From a checkpoint of a small multi-label image tagger.
Model: 9.52M parameters, 40-pixel images, arch vit, norm layernorm, activation gelu, patch size [4, 4], layers 16, width 192.
Training: adamw at rate 0.0011, 7600 steps, batches of 192.
Data: trained on telescope images of galaxies (Galaxy Zoo DECaLS), 88335 training examples, 16.5 epochs.
Rows from block 10, named by matrix and row number. Each number is 128 + 24 x the weight over its row's rms, rounded and kept within 0 to 255. All counts start at 0. After the name is the row's rms in percent of the matrix's.
# fc2: MLP down (model.blocks.10.mlp.fc2.weight, 192x1152), inputs 664-746
fc2.6 095 [132  94 123 130 129 132 112 183 123  98 134 114 126 145 123 117 130 156 109 128 125 128  56 194 126 114 108 121 120 116 106 114 132 135 106 171 155 112 161 117 130 131 126 123 114 101 125 102 115 102 141 115 157 127 150 143 146 117 127 113 162 127 145 117 218 122 141 139 156 164 171 121 138 168 114 131 109 137 121 133 140 121 138]
fc2.7 097 [128 133 144 127 104 123 102 144 130 101 118 112 109  98 142  85 130 126 159 108 114 139  66  92 130 121 127 109 135 177 129 120 142 124 146 139 179 112 126 108 126 130 127 116 128 103 144 176 120 115 140 119  93 128 133 118 178 199 128 103 107 126 167 117 146 133 109 118 172 122 113 139 176 147 122 135 117 138 120 126 134 118 103]
fc2.8 112 [127 161 115 113  99 128 125 164 110 160 109 130 154 109 134 171 147 122 125 158 107 111  94 125 101 134  81 112 113 149  80 119  96 124 160 148 184 100 135  81 115 141 126 116  84  75 149 156  85 124 103 112 133 119 129 138  92 197 135  85 123 120 146 109  88 122 113 127 130 101  97 125 156 148 122 119 106 131 114 130 119 120 121]
fc2.9 119 [137 110 108 128 139 106 162  96 103 174 124  97  83 164 123 182 139 137  79 137 139 112 100 111 127 127 118  73 106 117  91 145  35 140 121 127 183 115 138 150 142 120 132 127 109 103 126 120  87 123 106 116 107 123 117 117 118 170 123 121 112 132  87 132 112 120 140 145 100  98  92  97 114 151 147 127 122 134 129 119 140 123 103]
fc2.10 098 [129 122 128 134 141 131 123 101 118 147 143 125  80 142 127 125 129 112 123 147 118 133 122  75 135 124 129 159 131 119 125 124 110 132  92 136  71 132 138 133 129 129 124 133 145 103  95 148 141 126 139 122 161 124 108 116 124  94 123 187 100 137 133 124 225 130 151 125  79  80 164 140 124 107 110 135 140 132 136 126 140 142 113]
fc2.11 131 [127 118 132 130 126 141 103 112 115 129 138 123  95 110 134 126 129 121 149 128 114 120  37 113 127 121 123 121 128 155  85 125  83 123 167 132 198 137 157 135 125 142 120 114 141  91 128 167  92 147 100 132  96 135 109 127 124 173 132 147 101 139 158 125  63 124 153 127 112  77 117 115  89 140 127 133 114 147 128 122 123 112 110]
fc2.12 106 [133 126 121 127 130 116 146 170 130 128 140 151 219 146 126 140 133 124 123 119 128 112 209 159 121 141 144 175 140  87 159 122 114 137 123 107  62 122 175  99 137 103 130 144 125 149 128 115 159 131 148 121 156 127 134 132 101  92 136 206 148 133 158 135  93 123 115 125  96 154 141 130 108 108 153 123 149 119 130 123 142 183 139]
fc2.13 129 [125 158 119 124 127 126  70 113 133  60 137 168 155 143 124 126 125 100 123 106 128 118 183 151 142 127 168 117 111 145 116 130 141 127 142 115  83  70 108  21 130 137 128 121 104 169 151 123 104 142 111 160  64 133 152 139  78 179 123  66 155 114 156 126  93 136  88 135  96 172 111 138 119  97 110 125 150 100 130 129 116 116 129]
fc2.14 091 [130 177 122 121 123 114 112 145 139  95 124 140 197 120 130 123 132 102 124 133 122 133 149 100 107 134  90 166 119 157 115  81 117 127 100 124 152 108 146 139 127 123 128 134 125 138 102  50  99 113 114 140 179 136 106 121 128 146 125 140 133 130 121 110 139 126 106 125 153 103 124 135 124 128 110 121 130 125 129 128 130 127 133]
fc2.15 085 [126 113 146 127 127 120 124  89 125 156 129 136  78 130 130 140 128  69 132 119 125 134 154  58 135 131 150 155 137 131 166 132 111 125 133 118  84 116 121 116 113 138 126 131 123 128 148 145 113 137 116 128  97 128 136  99 111 137 132 177  96 127 133 137 105 124 107 129  71 103 127 134 125 103 133 131 127 129 127 126 126 151 112]
fc2.16 110 [118 105 108 120 121 145 112 183 108  84 123 116 119 106 116 139 116 101 100 114 128 145 117  98 125 101 162 143 119 167 174 117 168 127  99  87 155 127 163 136 127 111 128 122  87 172 124  94 128 152 131 142 117 117  90 118 101 123 119 144 115 128  93 103 127 124 130 122 133 143  95 156 118 112 119 126 132 113 121 123 120 133 101]
fc2.17 099 [132 134 134 132 128 126 136 145 123 140 148 131 134 107 130 132 133 166 165 114 139 125  96 153 116 103 104 116 118 114 110 137 126 126 156 151 213 102 142 140 120 117 124 126 143 101 127 111 140 116 137 101 149 129 133 127 130 105 122 109 134 123 138 126 139 131 106 136 179 166 141 114 144 176 111 128 119 127 133 130 111 132 152]
fc2.18 081 [134  66 128 127 131 127 119 119 107 142 123 178  89 120 131 136 141 140 105 150 103 107 149 123 137 120 134 130 140 103  52 121  50 125  68 110 109 125 187 115 124 128 128 113 117 140 134 144 137 134 142 126 135 129 140 108 100  95 139 145 111 128 134 123  95 124 110 130 106  57  99  94 119 110 141 133 115 151 143 147 120 150 141]
fc2.19 091 [129 171 102 131 157 145 135 157 121 147 131 122 142 130 122 113 121  90 116 128 108 121 141 143 115 117 147 159 125 117 138 142 147 128 125 137 125 124 145 165 135 102 129 131 129 140  88 112 153 135 140 123 215 123 127 136 127  71 121 155 143 128 147 120 163 133 158 137  97 166 138 129 116 122  99 123 150 121 131 131 121 147 129]
fc2.20 097 [132  99 105 127 109 127  87 132 138 101 119 131 180 128 126 116 126 137 160 107 126 128 219 148 138 134 102 143 128 127 118 109 173 133 125 131  87 145  80 101 137 139 132 133 133 132 130 115 110  95 103 131  79 125 139 154 138  81 128 120 143 123  94 129  89 129  90 138 196 161 160 128 124 132 162 132 116  84 128 127 144 124 135]
fc2.21 100 [124 116 121 127 135 123 104  87 116 108 140 127  83 136 126  98 122 100 113 114 122 129 160  54 130 128 127 102 125 126 152 149 109 123 130  94  91 117  80 134 128 124 126 138 127 116 118 133 113 116 130 118 125 124 124 118 134 138 130 101  84 128 129 128 111 118 131 124 120  74  92 132 105  86 136 131 133 123 127 124 123 127 111]
fc2.22 115 [129 122  97 124 164 113 174 116 108 179 138 112 104 151 131  92 124  91  98 145 127 121 132 109 130 130 146 129 148 131 110 150 119 123 151 124  89 155  70 208 119 110 122 138 165 124 108 164 126 146 125 118 174 134 111 104 150 108 129 147 118 137 127 146 116 123 174 125  88 100 121 109  48  96 121 132 141 154 126 127 116 129 132]
fc2.23 131 [124 149 128 128 146 114  89 110 128 101 120 155 130 130 125 137 129 135 124 129 110 122 167 130 136 130 173 131 125 168  48 148 117 127 115 116 107 127  79 185 120 136 123 121 117 192 154  92  94 174  84 156  81 120 117 131 129 114 126  99 123 125 113 137  75 128 126 132 142 135 103 124 100 122 108 124 136 116 135 123 114 116 106]
fc2.24 113 [128  83 122 135 102 145 129 133 158 108 150 125 158 110 122 106 117 157 189 102 132 125 132 160 134 135  69 127 125 125 167 133 156 131 161 171 115 113 166  66 135 118 127 132 117  79 134 144 152  81 157 106 124 131 168 137 131 169 130 140 148 126 172 129 138 135  82 116 150 118 175 129 162 140 113 129 138  89 131 125 127 132 138]
fc2.25 106 [126 156 127 122 157 133 157 142 126 172 120  98  92 141 127 126 119  89 115 121 123 133 125  58 129 116 149 173 140 140 101 148 110 121 134  98  95 185 120 202 121 116 120 120 140 142  93 149 158 170 131 132 145 118  75  95 150 104 125 236  89 131 140 138 151 123 166 125  97 108 156 123 112  78 121 126 151 142 129 120 115 139 113]
fc2.26 086 [131  98 134 128 112 120 118 150 133 131 124 138 182 124 127 109 117 201 139 123 140 123 158 189 122 125 108  94 126 104 137 120 155 126 144 136  85 181 118 161 128 137 128 122 144 125 138 131 147  85 137 118 172 122 120 154 152  96 121  92 169 126  80 137 150 141 141 130 203 188 119 119 141 137 148 128 117 114 130 127 135 121 153]
fc2.27 081 [129 108 117 127 122 141 122 150 136  98 116 122 161 103 122  96 123 152 129 133 119 127 139 198 126 125 140 135 134 154  91 113 105 127 103 150 130 129 151  87 121 124 126 124 111 151 129 121 155 141 142 143  70 125 112 146  87  73 121 137 160 127  99 120  66 125 115 129 142 148 164 132 133 126 128 128 119 119 128 136 118 117 140]
fc2.28 095 [124  93 153 123 132 116 132  57 130 130 132 155  84 127 125 134 131 103 119 135 145 129 172  95 131 129 145 124 118 151 138 165 144 123  94 127 103 101  69 101 128 121 128 130 112 167 140  99 111 137 111 144  73 126 126 106  89 116 127 124 115 128 136 128  61 126  92 129 103 158 111 123 125 110 118 120 140 112 128 130 114 135 121]
fc2.29 089 [124 168 120 125 146 146 102 124 114  90 134 122  88 129 128 134 118 126 148 134 126 132 129  93 123 111 127 114 116 142 147 137 148 123 133 107 140 117  92 154 130 132 132 127 129 148  93 139 142 134 136 141 142 124  96 138 152 123 122  74 128 123 114 108 184 136 163 127 188 141 108 149 156 111  94 123 120 114 127 130 123 113 127]
fc2.30 086 [130 140 120 136 116 137 108 120 133 111 143 141 128 133 122 100 121 187 205 109 130 121 119 189 141 121 127 134 135 135 117 122 153 136 151 192 158 108 167  47 124 147 122 129  95 133 140 126 147 141 148 119 147 131 111 150  99 130 126 148 151 123 111 118 118 126  97 138 200 133 204 131 168 159  99 132 129 112 138 132 127 132 149]
fc2.31 084 [126 114 125 124 126 155 139 190 126 119 115  92 121 131 122  90 122 101 107  91 140 144  88 130 135 113 128 133 139 143 182 113 139 128 133 123 136 150 191 109 123 105 126 130 122 143 113 106 133 149 136 132 115 133 106 111 114 174 130 164 136 124 106 125 150 118 131 124  93 167 156 153 131 107 106 127 122 124 121 127 120 129 125]
fc2.32 077 [125  99 112 123 139 112 116 122 127 146 132 122  82 120 125 119 144 114 163 119 119 127 119  72 128 135 114 124 127 143 146 129 138 136 130 165 176 132 106 168 136 116 124 135 128 100 154 160 129 131 143 104 161 133 121 107 155 115 134 143  90 132 130 124 135 116 124 128  83  65 143 118 122 161 125 139 109 135 128 125 141 131 119]
fc2.33 100 [127  76 136 131 120 123 135 125 128 160 125 168 106 121 128 133 129 117 119 122 122 133 132 137 134 140 192 139 140 126 129 121 101 128 130 123 121 110 151  84 123 153 126 132 115 162 185 133 131 163 139 143  54 130 134 128  79 119 126 194 118 132 112 134  76 131 107 126  92 113 142 125 120 146 163 131 139 138 127 124 120 131 130]
fc2.34 076 [125 153 126 128 124 144 112 118 127 103 139 122 158 104 119  87 126 104 144 121 102 126 134 137 121 132 132 127 118 127 118 122 126 122 147 132 112 158 115  92 122 126 127 121 111 147 128 121 171 131 132 140  40 120 114 148  60 113 118 125 123 112 138 127 112 110 118 126 158 165 134 157 158 103 138 132 116 109 132 125 128 128 123]
fc2.35 069 [127  82 142 120 128 140  87  91 118 101 142 137 114 117 124 115 129 130 154 139 105 124 160 128 139 125 126 144 130 133 128  98 136 125  34 155  65 144 132 120 132 131 126 121 114 140 113  98 164 122 157 160 149 126 132 137 136 105 134 148 140 125 142 107  66 131 110 126 126 123 155 123 158  96 133 137 112 108 119 142 143 116 136]
fc2.36 086 [125 155  93 133  98 124 114 133 133 133 128 113 107 119 122  98 136 136 137 143 112 137 139 155 125 122 126 102 120 145 116 104 144 133  96 187 126  52  77  68 125 116 127 130  91 136 133  75 107 119 119 134 114 116 126 130 138 110 121  84 148 121 133 105  92 125  56 136 148 128 155 126 154 123 122 118 130  99 117 130 118  81 126]
fc2.37 081 [126 103 142 128 129 135 118 138 129 130 133 148 123 122 128 187 137 121 120 129 126 134 121 124 138 127 126 174 117 133 144 137 107 132 110 142 164 117 151 105 123 117 124 127 125 130 142 102 126 135 122 131  65 121 135 144 111 123 132 157 119 131 135 129 107 135 101 134 121 145 154 139 149 149 152 129 126 122 129 130 133 159  99]
fc2.38 133 [128 137 105 123 124 128 114 162 144 110 120 128 183 124 129 167 120 143 121 138 131 122 182 172 132 134 127 134 122 122 104 124 159 125 146 137 114 152 103 131 128 115 131 127 129 143 121 129 110 123  93 150 133 120 136 184 129 133 123 107 166 126 117 117 101 129 140 130 195 154 150 121 102 120 140 126 138 123 123 127 117 123 146]
fc2.39 095 [125 159 153 117 134 124 124 160 136 150 118 132 138 132 127 138 126 113 166 112 160 120  96 125 115 133 158 168 142 123 106 133 108 128 173 129 178 195  95 167 101 146 120 142 134 158 132 139 127 161 111 125 130 127 121 159 116 100 126 114 129 132 103 145 117 121 154 140 118 144 164 127 134 165 121 122 120 128 124 128 133 138 144]
fc2.40 109 [130 150 113 127 111 118 109 172 142  90 118 140 167 114 128 105 124 161 148 139 122 120 123 156 121 131 106 129 128 137  75 121 139 125 128 157 100 122  58  91 133 124 131 122 133 104 155 135  99 109 105 122 105 127 120 166 146 128 128  90 158 127 123 112 110 125 122 131 213 151 144 125 120 119 125 125 118 117 124 132 125 117 144]
fc2.41 103 [125 115 118 130 109 114 142 160 134 146 117 162 146 113 128 138 140 181 131 138 138 127  89 169 134 118 136 126 131 147 103 108 124 135 130 162 179  80  90 138 121 109 123 128 142 150 162 113  97 165 112 127 102 127 126 138 144 126 140 125 160 134 141 139  71 120  85 132 133 116 160 123  86 154 144 132 127 138 125 126 132 127 131]
fc2.42 099 [130  91 163 126 104 119 153  94 124 169 127 109  85  92 127 153 133 141 166 138 129 139 141 152 130 136 121 129 132 132 161 126 169 131 124 176 145  97 117  62 128 145 132 132 109 119 149 105 150 100 137 108  67 121 134 131  88 123 124 125 126 124 137 126 109 123  72 128 135 186 145 131 182 165 152 127  97 110 121 134 143 125 111]
fc2.43 092 [131 167 117 125 145 137 126 143 109 151 120 110 129 115 131 151 141 154 124 156 122 126  82 172 121 128 134 112 130 121 101 126 123 130 104 152 143 136  39 167 138 134 129 129 139 121 125 164 128 147 120 128 126 128 117 136 131  98 130  60 143 122 179 124 165 129 154 124 156 155 102 148 117 133 131 139 106 138 132 127 139 112 128]
fc2.44 081 [127 144 163 128 152 139 125 116 123 134 135 109 114 135 136 177 128 119 159 121 143 128 134 101 129 130 122 157 129  78 157 132 147 120 144 127 152 116 158 142 122  99 129 145 122 109  85 169 157 146 147 129 130 124 136 126 147 119 140 119 120 136 169 118  59 134 135 128 114  98 157 108 144 132 138 129 122 152 137 134 114 114 151]
fc2.45 120 [128 127 125 120 111 131 196 133 149 174 127 122 169 146 135 191 127 119  84 158 154 126  99 126 122 132 102 138 138  87 131  86 118 128 124 139 151 133 115 131 116 114 125 128 141  98  72 144 111 133 122 129 188 133 136 138 146 138 134 109 163 145 118 134 161 131 118 122 120 147 141 130 127 122 134 131 131 136 123 127 122 126 121]
fc2.46 087 [133 122 103 136 126 139 116 131 138  94 142 127 146 143 125  90 121 154 152  93 150 114  94 109 130 127  94 122 131 121 143 138 131 129 153  93 146 149 135  95 137 130 130 138 150 114 124 169 152  98 143 124 122 142 105  97  94 101 124  96 119 130  77 135 163 125 130 120 200 108 126 127 147 117  97 133 106 119 139 129 123 120 129]
fc2.47 092 [134  90 156 132 129 141 130 105 111  94 141 151 127 134 135 142 131 139 146 122 158 119 132 146 133 119 110 111 128 104 167 150 147 131 126 109 146 129 161  82 136 142 125 117 127 112 130 132 132 104 142 139  14 134 173 136 107 176 130  66 139 128 147 120 123 148 124 127 112 178  96 128 154 134 133 131 142 127 136 133 133 123 123]
fc2.48 084 [125 124 138 135 123 133 156 135 121 138 133 134 107 135 127 109 115 145 123 145 131 132 112 167 137 137 163 110 137 140 114 160 146 124 138 121 103 125 131  67 129 145 129 124 124 142 150 190 120 151 115 147  56 126 145 144 110 138 122 121 128 129 144 135  90 134 163 127 122 150 113 118 108 123 159 123 147 137 121 131 113 117 132]
fc2.49 094 [128 171 150 131 150 125  94 153 119 151 112 129 117 139 125 133 133 139 118 127 114 131 146 146 144 103 150 129 112 181 109 138 119 131 138 126 171 150  91 246 121 105 128 132 171 178 132  66  95 137 122 140 161 111 125 144 168 142 117 149 127 124 104 140 122 123 152 138 121  97 134 124  99 145 119 122 145 146 128 121 138 124 131]
fc2.50 094 [132 107 105 137 152 133 117 145 132 102 128 116 160 169 131 124 128 116 104 137 149 135 146 127 124 137 106 144 133 100 175 116 150 128 116 136  55 224 121 188 143 123 130 135 182 105  83 144 144 109 138 131 247 124 133 130 145 104 123 185 138 124 101 148 189 139 186 130 147 115 151 132  69 125 131 133  99 145 135 115 140 134 140]
fc2.51 088 [124 131 150 129 135 125 156 117  94 159 119 140  85 124 134 149 129 141 117 152 123 140 136 110 146 123 199 108 141 124 121 127 164 128 143  57 129 103 138 154 126 138 132 131 102 186 156 112 131 153 132 148  78 133 140 105 152 103 131 108 111 123 175 126 136 116 161 117  91  97  71 131  92 151 180 140 132 156 134 127 123 106 147]
fc2.52 141 [132 112 110 148  93 119 156  82 142 164 132 125 129 129 133 114 136 140  95 155 125 143 152 114 129 145 123 107 143  74 109 122 133 123 110  96  81  83 133  74 125 112 127 129 111 112 107 120 116 130 126 134 127 136 123 103 149  71 137 120 120 135 120 144  76 142  97 115 107  90 100 104 127  82 141 138 158 130 132 141 111 125 146]
fc2.53 089 [128  93 104 134 111 135  99 119 117  89 139 144 125 118 125  94 127 104 153 124 101 135 136 121 124 125 135 131 130 177 138 130 146 129  96 171 109  82 205  37 121 106 123 121 111 123 129 105 109 142 133 142 118 135 134 136 108 138 130 164 116 129 107 108 108 124 110 129 106  93 148 126 118 121  93 129 136 131 128 139 122 141 133]
fc2.54 101 [128 111 115 130 108 136 135 186 139 138 124  87 165 107 136 140 130 162 132 158 148 130  89 137 126 129  85 125 138  88 130  97 131 130 117 134 112 174 135  47 135 133 126 112 147  53  89 158 107  96  92 111 121 130 145 123 138 130 133 115 129 133 135 126 140 131 124 119 171 100 135 132 138  96 135 134 120 128 120 132 134 124 142]
fc2.55 104 [129 148 143 119 144 136 131 179 126 121 116 138 126 151 127 135 118 106 116 112 149 133  76 115 129 113 121 164 129 145 163 134 174 133 138  98 174 196 140 220 131 113 127 128 144 155 110  69 138 138 141 119 180 126 100 111 187 130 120 213 127 131 104 142 180 117 175 132 126 121 158 144 108 134 115 130 137 130 131 114 131 136 112]
fc2.56 134 [131 124 140 122 127 119 120 164 140 119 109 121 164 113 128 158 144 182 162 134 119 116 122 192 130 136 125 136 130 117  77 125 108 130 151 181 178 121 139 162 127 149 130 124 120 101 146 185 105 121 109 125 118 129 148 173 126 145 140 126 153 130 147 136  57 118  84 137 153 137 155 108 136 178 132 123 116 139 132 135 140 139 126]
fc2.57 158 [115 141 134 117 140 133 147 164 130 133 121 130 116 169 133 138 111 118 121 108 147 149 140 110 142 108 180 144 137 199 218 129 176 122 146  86 166 138 116 134 124 151 134 134 118 184 162 131 145 154 148 140 123 119 139 119 111 187 126 136 124 120 107 127 181 130 120 128 133 151 107 169 176 148 131 124 143 131 107 117 119 120 119]
fc2.58 115 [124 127 118 126 141 122 126 163 122 102 129 139 149 102 129 151 119 152  96 124 151 139 155 159 123 107 148 102 110  98 126 120 128 119 104  78 137 121 129 179 117 120 124 124 134 149 103 143 131 146 122 143 177 121 129 131 139  77 120  62 130 128 133 133 150 136 147 116 143 142  85 124 126 114 115 127 150 138 134 130  99 120 144]
fc2.59 095 [123 120 127 125 127 119 154 119 126 156 104 143 132 137 125 136 137  83  95 110 123 136 180 108 130 139 175 140 138 116 164 107 106 134 122 123  93  93 176 121 117 114 128 139 114 159 153  95 151 151 161 124 174 129 162 103 126 110 133 207 113 135 128 138 130 115 112 129  38  97 152 132 122 134 167 127 151 142 127 123 139 169 138]
fc2.60 079 [128 109 151 119 136 134 186 181 110 200 124 101 146 123 127 174 127 114  96 153 138 137  84 147 126 121 173 124 128 116 130 123 132 121 160 121 152 137 121 169 122 102 131 139 124 134 107 162 140 181 128 138  94 125 138 146 137 139 128 172 135 128 170 142  84 120 168 127  82 114 129 131 108 147 157 122 152 162 128 131 107 136 140]
fc2.61 118 [133 109 130 129 131 137 138  94 122 135 131 116 133 122 121 168 132 120 124 148 130 126 151 167 119 125 113  98 124 103  93 112  73 131 128 140 161 169 158 197 128 112 131 124 132 135 116  68 127 116 122 129 170 121 128 151 110  97 128  72 150 129  87 131  73 119 102 143 129 186 112 121 129 158 135 112 119 124 131 128 127 128 110]
fc2.62 093 [129 172 109 125 110 153  95 119 149 108 135  87 134 111 128 134 135 148 148 119 125 131  81 178 126 125 101 127 131 125 177 109 108 134 151 155 185 153 128 109 145 117 122 134 115 106 102 180 120 124 125 124 120 115  95 152 152 101 127 133 121 132 131 123 102 124  91 124 179 145 145 135 152 167 115 126 120 100 120 118 151 102  98]
fc2.63 094 [123 127 127 126 112 114 100 115 117 116 127 118  99  88 134  93 136 156 124 143 108 130  94 147 121 120 115 112 122 136  40  91  52 122  82 147 172 171 164 146 103 137 116 102 145 112 134 140 105 131  97 148 116 115 127 121 135 112 130 115 117 127 111 109  99 132 102 125 119 121 129 111 138 128 147 141  98 139 126 141 122 108 113]
fc2.64 087 [122 189 139 115 139 112 129  63 131 127 128 107  82 119 128 132 119 108 139  94 121 127 136  26 120 132 137 143 133 120 116 143 132 118  97 116 116 135  69 155 116 138 129 136 117 140 135 137 136 126 101 119 157 128 132 106 146  88 134 129  79 131 136 119 124 113 128 132 155  91 122 133 163 120 118 125 106 120 112 131 129 134 123]
fc2.65 073 [129 153 127 129 119 133 150 137 144 156 114 129 139 139 127 147 121 127  82 148 112 124  93 136 124 116 110 147 115 133 102 131 114 127 141 128 183 126 157 133 121 118 130 113 137 137 120 143 126 113  94 123 126 125 128 134  90 149 119 161 142 131  87 136 126 131 116 136 121 139 133 133 142 144 108 114 139 128 129 130 131 139  93]
fc2.66 121 [132 167 115 134 113 138  99  97 144 101 148 104 135 140 135 121 128 151 158 135 144 117 126 107 123 130  86 117 125  71 137 142 155 124 124 109  48 150  93 105 129 134 127 130 148  80  93 147 146  89 118 108 149 127 125 125 156  79 125 107 122 125 162 142 150 142 130 122 186  94 142 129 148  81  88 132 137  96 141 134 136 122 148]
fc2.67 083 [127 111  86 124 118 113 108 126 125 113 126 130 137 135 129 131 125  82 103 121 123 118 174 127 129 155 140 109 130 117 141 124 114 131 124 125  74 131  98  95 138 129 132 123 109 127 147 191 101 125 101 139 116 128 139 147 133 145 140  84 137 134 141 120  91 129 123 132 107 120 107 131  88  99 163 130 134 115 121 122 120 131 112]
fc2.68 110 [128 126 138 124 131 131 143 129 129 144 123 123 113 143 130 121 130  78 106 116 130 136 146  81 131 125 131 164 133 133 175 125 113 126 126 112  96 151 190 135 123 119 128 127 132 129 123 121 144 125 152 124 211 130 141 108 120 137 129 207 100 122 115 143 155 125 135 127  66 114 144 129 123 117 131 126 130 138 128 125 143 160 105]
fc2.69 102 [127 139 106 118 122 130 169 175 118 135 131 128 143  99 132 105 110  97 127 116 129 115 153 126 111 124 113 109 117 134 202 136 151 114 139 123 172 115 148  85 122 149 132 139 106 103 140 167 140  85 138 102 130 130 133 119 109 206 130 104 125 118 137 100 199 128 127 120 127 118 104 140 183 125 127 132 112 125 120 133 107 152 157]
fc2.70 084 [125 132 123 126 117 134 186 160 137 144 120 146 166  97 131 136 131 163 107 146 121 125  56 163 127 128 135 140 119 149  85 123 123 122 110 136 177 100 133  95 126 150 133 121 110 154 191 102 113 131 126 139 102 131 162 129  90 136 130 172 149 133 109 120  86 133 100 123 156 145 104 139 122 175 157 119 111 125 122 128 128 144 109]
fc2.71 109 [128 166  95 130 123 103 121 163 115 110 142 131 169 135 127 105 123 133 151 124  88 114 149 138 105 122 140 146 137 116 103 139 129 124 157 114 146  88 171 151 124 119 129 129 116 132 139 104 131 121 125 108 200 114 147 135 152 137 130 143 112 130  97 106  71 111 111 124 105 135 124 115 141 131 123 118 130 131 119 126 136 192 118]
fc2.72 081 [127 159 124 130 113 143 140 121 147 140 124 156 143 128 132 151 140 113 153 121 148 134 105  68 123 133 101 177 133  95 153 149 178 129 158 156 126 120 156  52 124 129 132 130 129  95 122 136 143 110 127 104 164 136 134 111  89 137 142 159 118 138 166 131 137 133  85 121  84 132 155 122 159 124 126 131 132 127 135 130 107 142 150]
fc2.73 107 [126 129 108 131 126 128 179 122 123 170 131 128 161 155 121 159 118 107 122 126 146 129 151  93 117 131  97 133 126 126 162 125 117 131 142 136 127  88 127  65 137 127 126 138 153  80  85 157 135 108 143  99 205 139 104 110 106 108 127 117 134 130  88 115 159 126 125 125 112 124 107 119 131 116 110 131 122 130 128 130 116 131 123]
fc2.74 094 [128 120 160 135 118 122 163 159 152 135 153 126 150 131 129 140 130 160 118 140 182 128 109 164 140 115 104 121 127 102 169 152 164 130 122 147 160  77 164 100 126 126 126 137 119 119 123  76 103 128 121 117 109 131 133 120 126 103 138 118 146 139 131 124 137 112 120 123 160 164 149 107 137 138  93 139 132 148 118 141 121 151 158]
fc2.75 087 [124 125 116 127 122 124 103 145 135 115 131 121 149 128 132 104 129 125 149  87 121 114 155  93 137 129 103 109 110 117 131 135 114 130 178 125 166 110 168 130 120 139 127 135 126 104 144 153 130  94 128 113 115 135 140 128 131 214 131 126 108 124 174 123 136 115 116 135 138  46 133 125 149 133 123 125 144 110 134 121 124 144 154]
fc2.76 125 [130 124 119 126 119 141 158 136 142 119 134 130 152 124 125 130 118 104 124 138 119 138 138 138 115 124 118 153 126 106 172 113 147 133 153 151 142 138 126 125 124 122 127 140 126 124 128   0 138 121 132 112 160 133 161 143 134 145 128 144 170 128  97 101 146 125 133 128 103 154 164 148 149 164 125 123 131 121 109 125 125 144 129]
fc2.77 099 [131 128 128 134 136 130 111 157 140 122 119 102 146 138 123 129 122 120 139 122 134 130 162 153 132 138 149 137 145 113 122 137  88 124 165 133  75 165 114 158 132 135 133 138 156 110 132 149 134 127 126 124 158 119 138 150 145 132 128 142 130 138 150 145  97 113 164 120 102 132 153 133  93 124 156 118 138 128 123 110 121 136 123]
fc2.78 105 [127 124 145 123 123 123 148 126 151 128 116  96 157 125 123 113 127  82 138 125 137 143 159 108 128 141 112 157 136 174 146 123 137 123 145 154 129 174 117 119 128 124 134 132 132 114 133 145 155 111 150 129 147 128 132 130 117 184 129 159 140 117 129 119  96 126 129 127  61 144 161 137 144 141 182 126 128 111 109 123 154 138 117]
fc2.79 083 [122 112 153 126 152 145 109 170 154 106 107  97 145 104 128 155 137 121 154 112 136 127 124  89 122 153  97 148 129 128 145 131 104 130 130 139 220 240 147 191 139 125 123 123 165  98 127 186 146 134 120 139  90 127 110 148 133 153 143 122 110 131 115 132 137 123 155 117 146  84 143 139 188 143 156 135 123 136 126 126 139 134  79]
fc2.80 103 [125 118 135 130 146 151 114  87  95  92 146 123  57 153 127 127 127 164 108 106 119 128 104 144 150 110 144  78 121  99 121 127 132 133 122 107 117 131 151 150 121 148 120 109 128 142 119 107 121 144 111 139  84 152 130 117 121 120 123  53 122 119 120 137 190 131 155 126 139 151  81 133 127 134  99 137 112 140 134 132 120  88 107]
fc2.81 099 [124 144  96 119 139 119 142 131 126 100 139 121 117 146 123 102 135 114  90 114 121 117 199  67 126 137 136 136 106 138 139 129 148 121  87 101  55 140  44 174 133 131 133 132 116 167 150 111 145 115 134 151 146 125 130 111 135 116 128 155 118 115 136 129 146 134 124 130 139  58 132 138 104  80 130 123 126  97 131 124 129 133 120]
fc2.82 128 [125 170 121 133 135 135 161 128 143 130 132 142 133 154 125 116 120 104 103 113 118 147 129  91 132 122 175 173 143 169 184 124 128 128 123 122 142  93 125 110 128 118 131 133 119 172 160 102 154 170 156 135 116 139 133 105 110 132 125 176 130 128 127 126 176 126 120 127  92 164 155 167 139 141 115 129 149 120 126 123 120 141 102]
fc2.83 098 [132 113 107 133 108 115 105 165 159  95 123 151 183 120 130  94 124 154 147 114 131 132 176 157 126 134 124 129 132 117 156 118  94 124 113 112  91 109 102 129 132 132 130 126 135 117 166 180 151 110 159 117 113 119 158 140 147  90 126  50 144 133 137 134 155 143  81 121 138 177 112 145 168 101 110 124 139 102 134 122 127 144 128]
fc2.84 090 [127 159 111 132 119 126 102 127 103 114 131 119 139 122 134 120 122 157 155 124 113 123 105 154 118 125 139  84 110 144  85 135 141 127 140 128  64 118 114 151 119 150 125 115 133 132 144 131  85 119  83 137 177 129 136 149 143  80 122  43 129 130 118 126  94 129 142 137 189 130  76 121  82 109 119 121 118 121 134 127 119 118 127]
fc2.85 098 [128 114 124 139 105 141 131 122 144 131 140 112 135 122 131 112 125 147 178 140 134 132  88 136 126 128 102 136 129 103 169 130 193 128 132 174  52  69 166  44 134 124 128 127 138  70 109 176 115 101 118 112 194 143 133 133 165  81 136 167 138 133 157 133 159 130  99 128 153 104 174 125 115 117  84 131 127 115 133 144 135 151 150]
fc2.86 094 [130  81 156 126 123 145 151 153 132 114 117  76 153 127 122 166 121  85 122 139 137 147 122 198 155 131 110 172 142 115 157  96 150 124  99 129 100 130 174  98 135 105 137 137 127 105  65  73 150 137 131 119 155 120 148 155 158 111 131 191 169 140 128 129 124 149 153 127 129 178 191 133 129 134 170 131 131 142 114 131 151 135 132]
fc2.87 116 [133 107 158 133 108 148 139 113 136 165 140 145 141 119 142 148 142 110 116 164 127 137  45  99 121 125 110 141 144 126 160 115 140 134  97 135 182 113 141  67 124 136 122 127 127 104 114 125 150 157 151 127  47 139  94 107  83 125 135 125 147 141 172 127 164 130 104 117 118  97 112 146 165 133 113 138 143 161 132 128 123 120 134]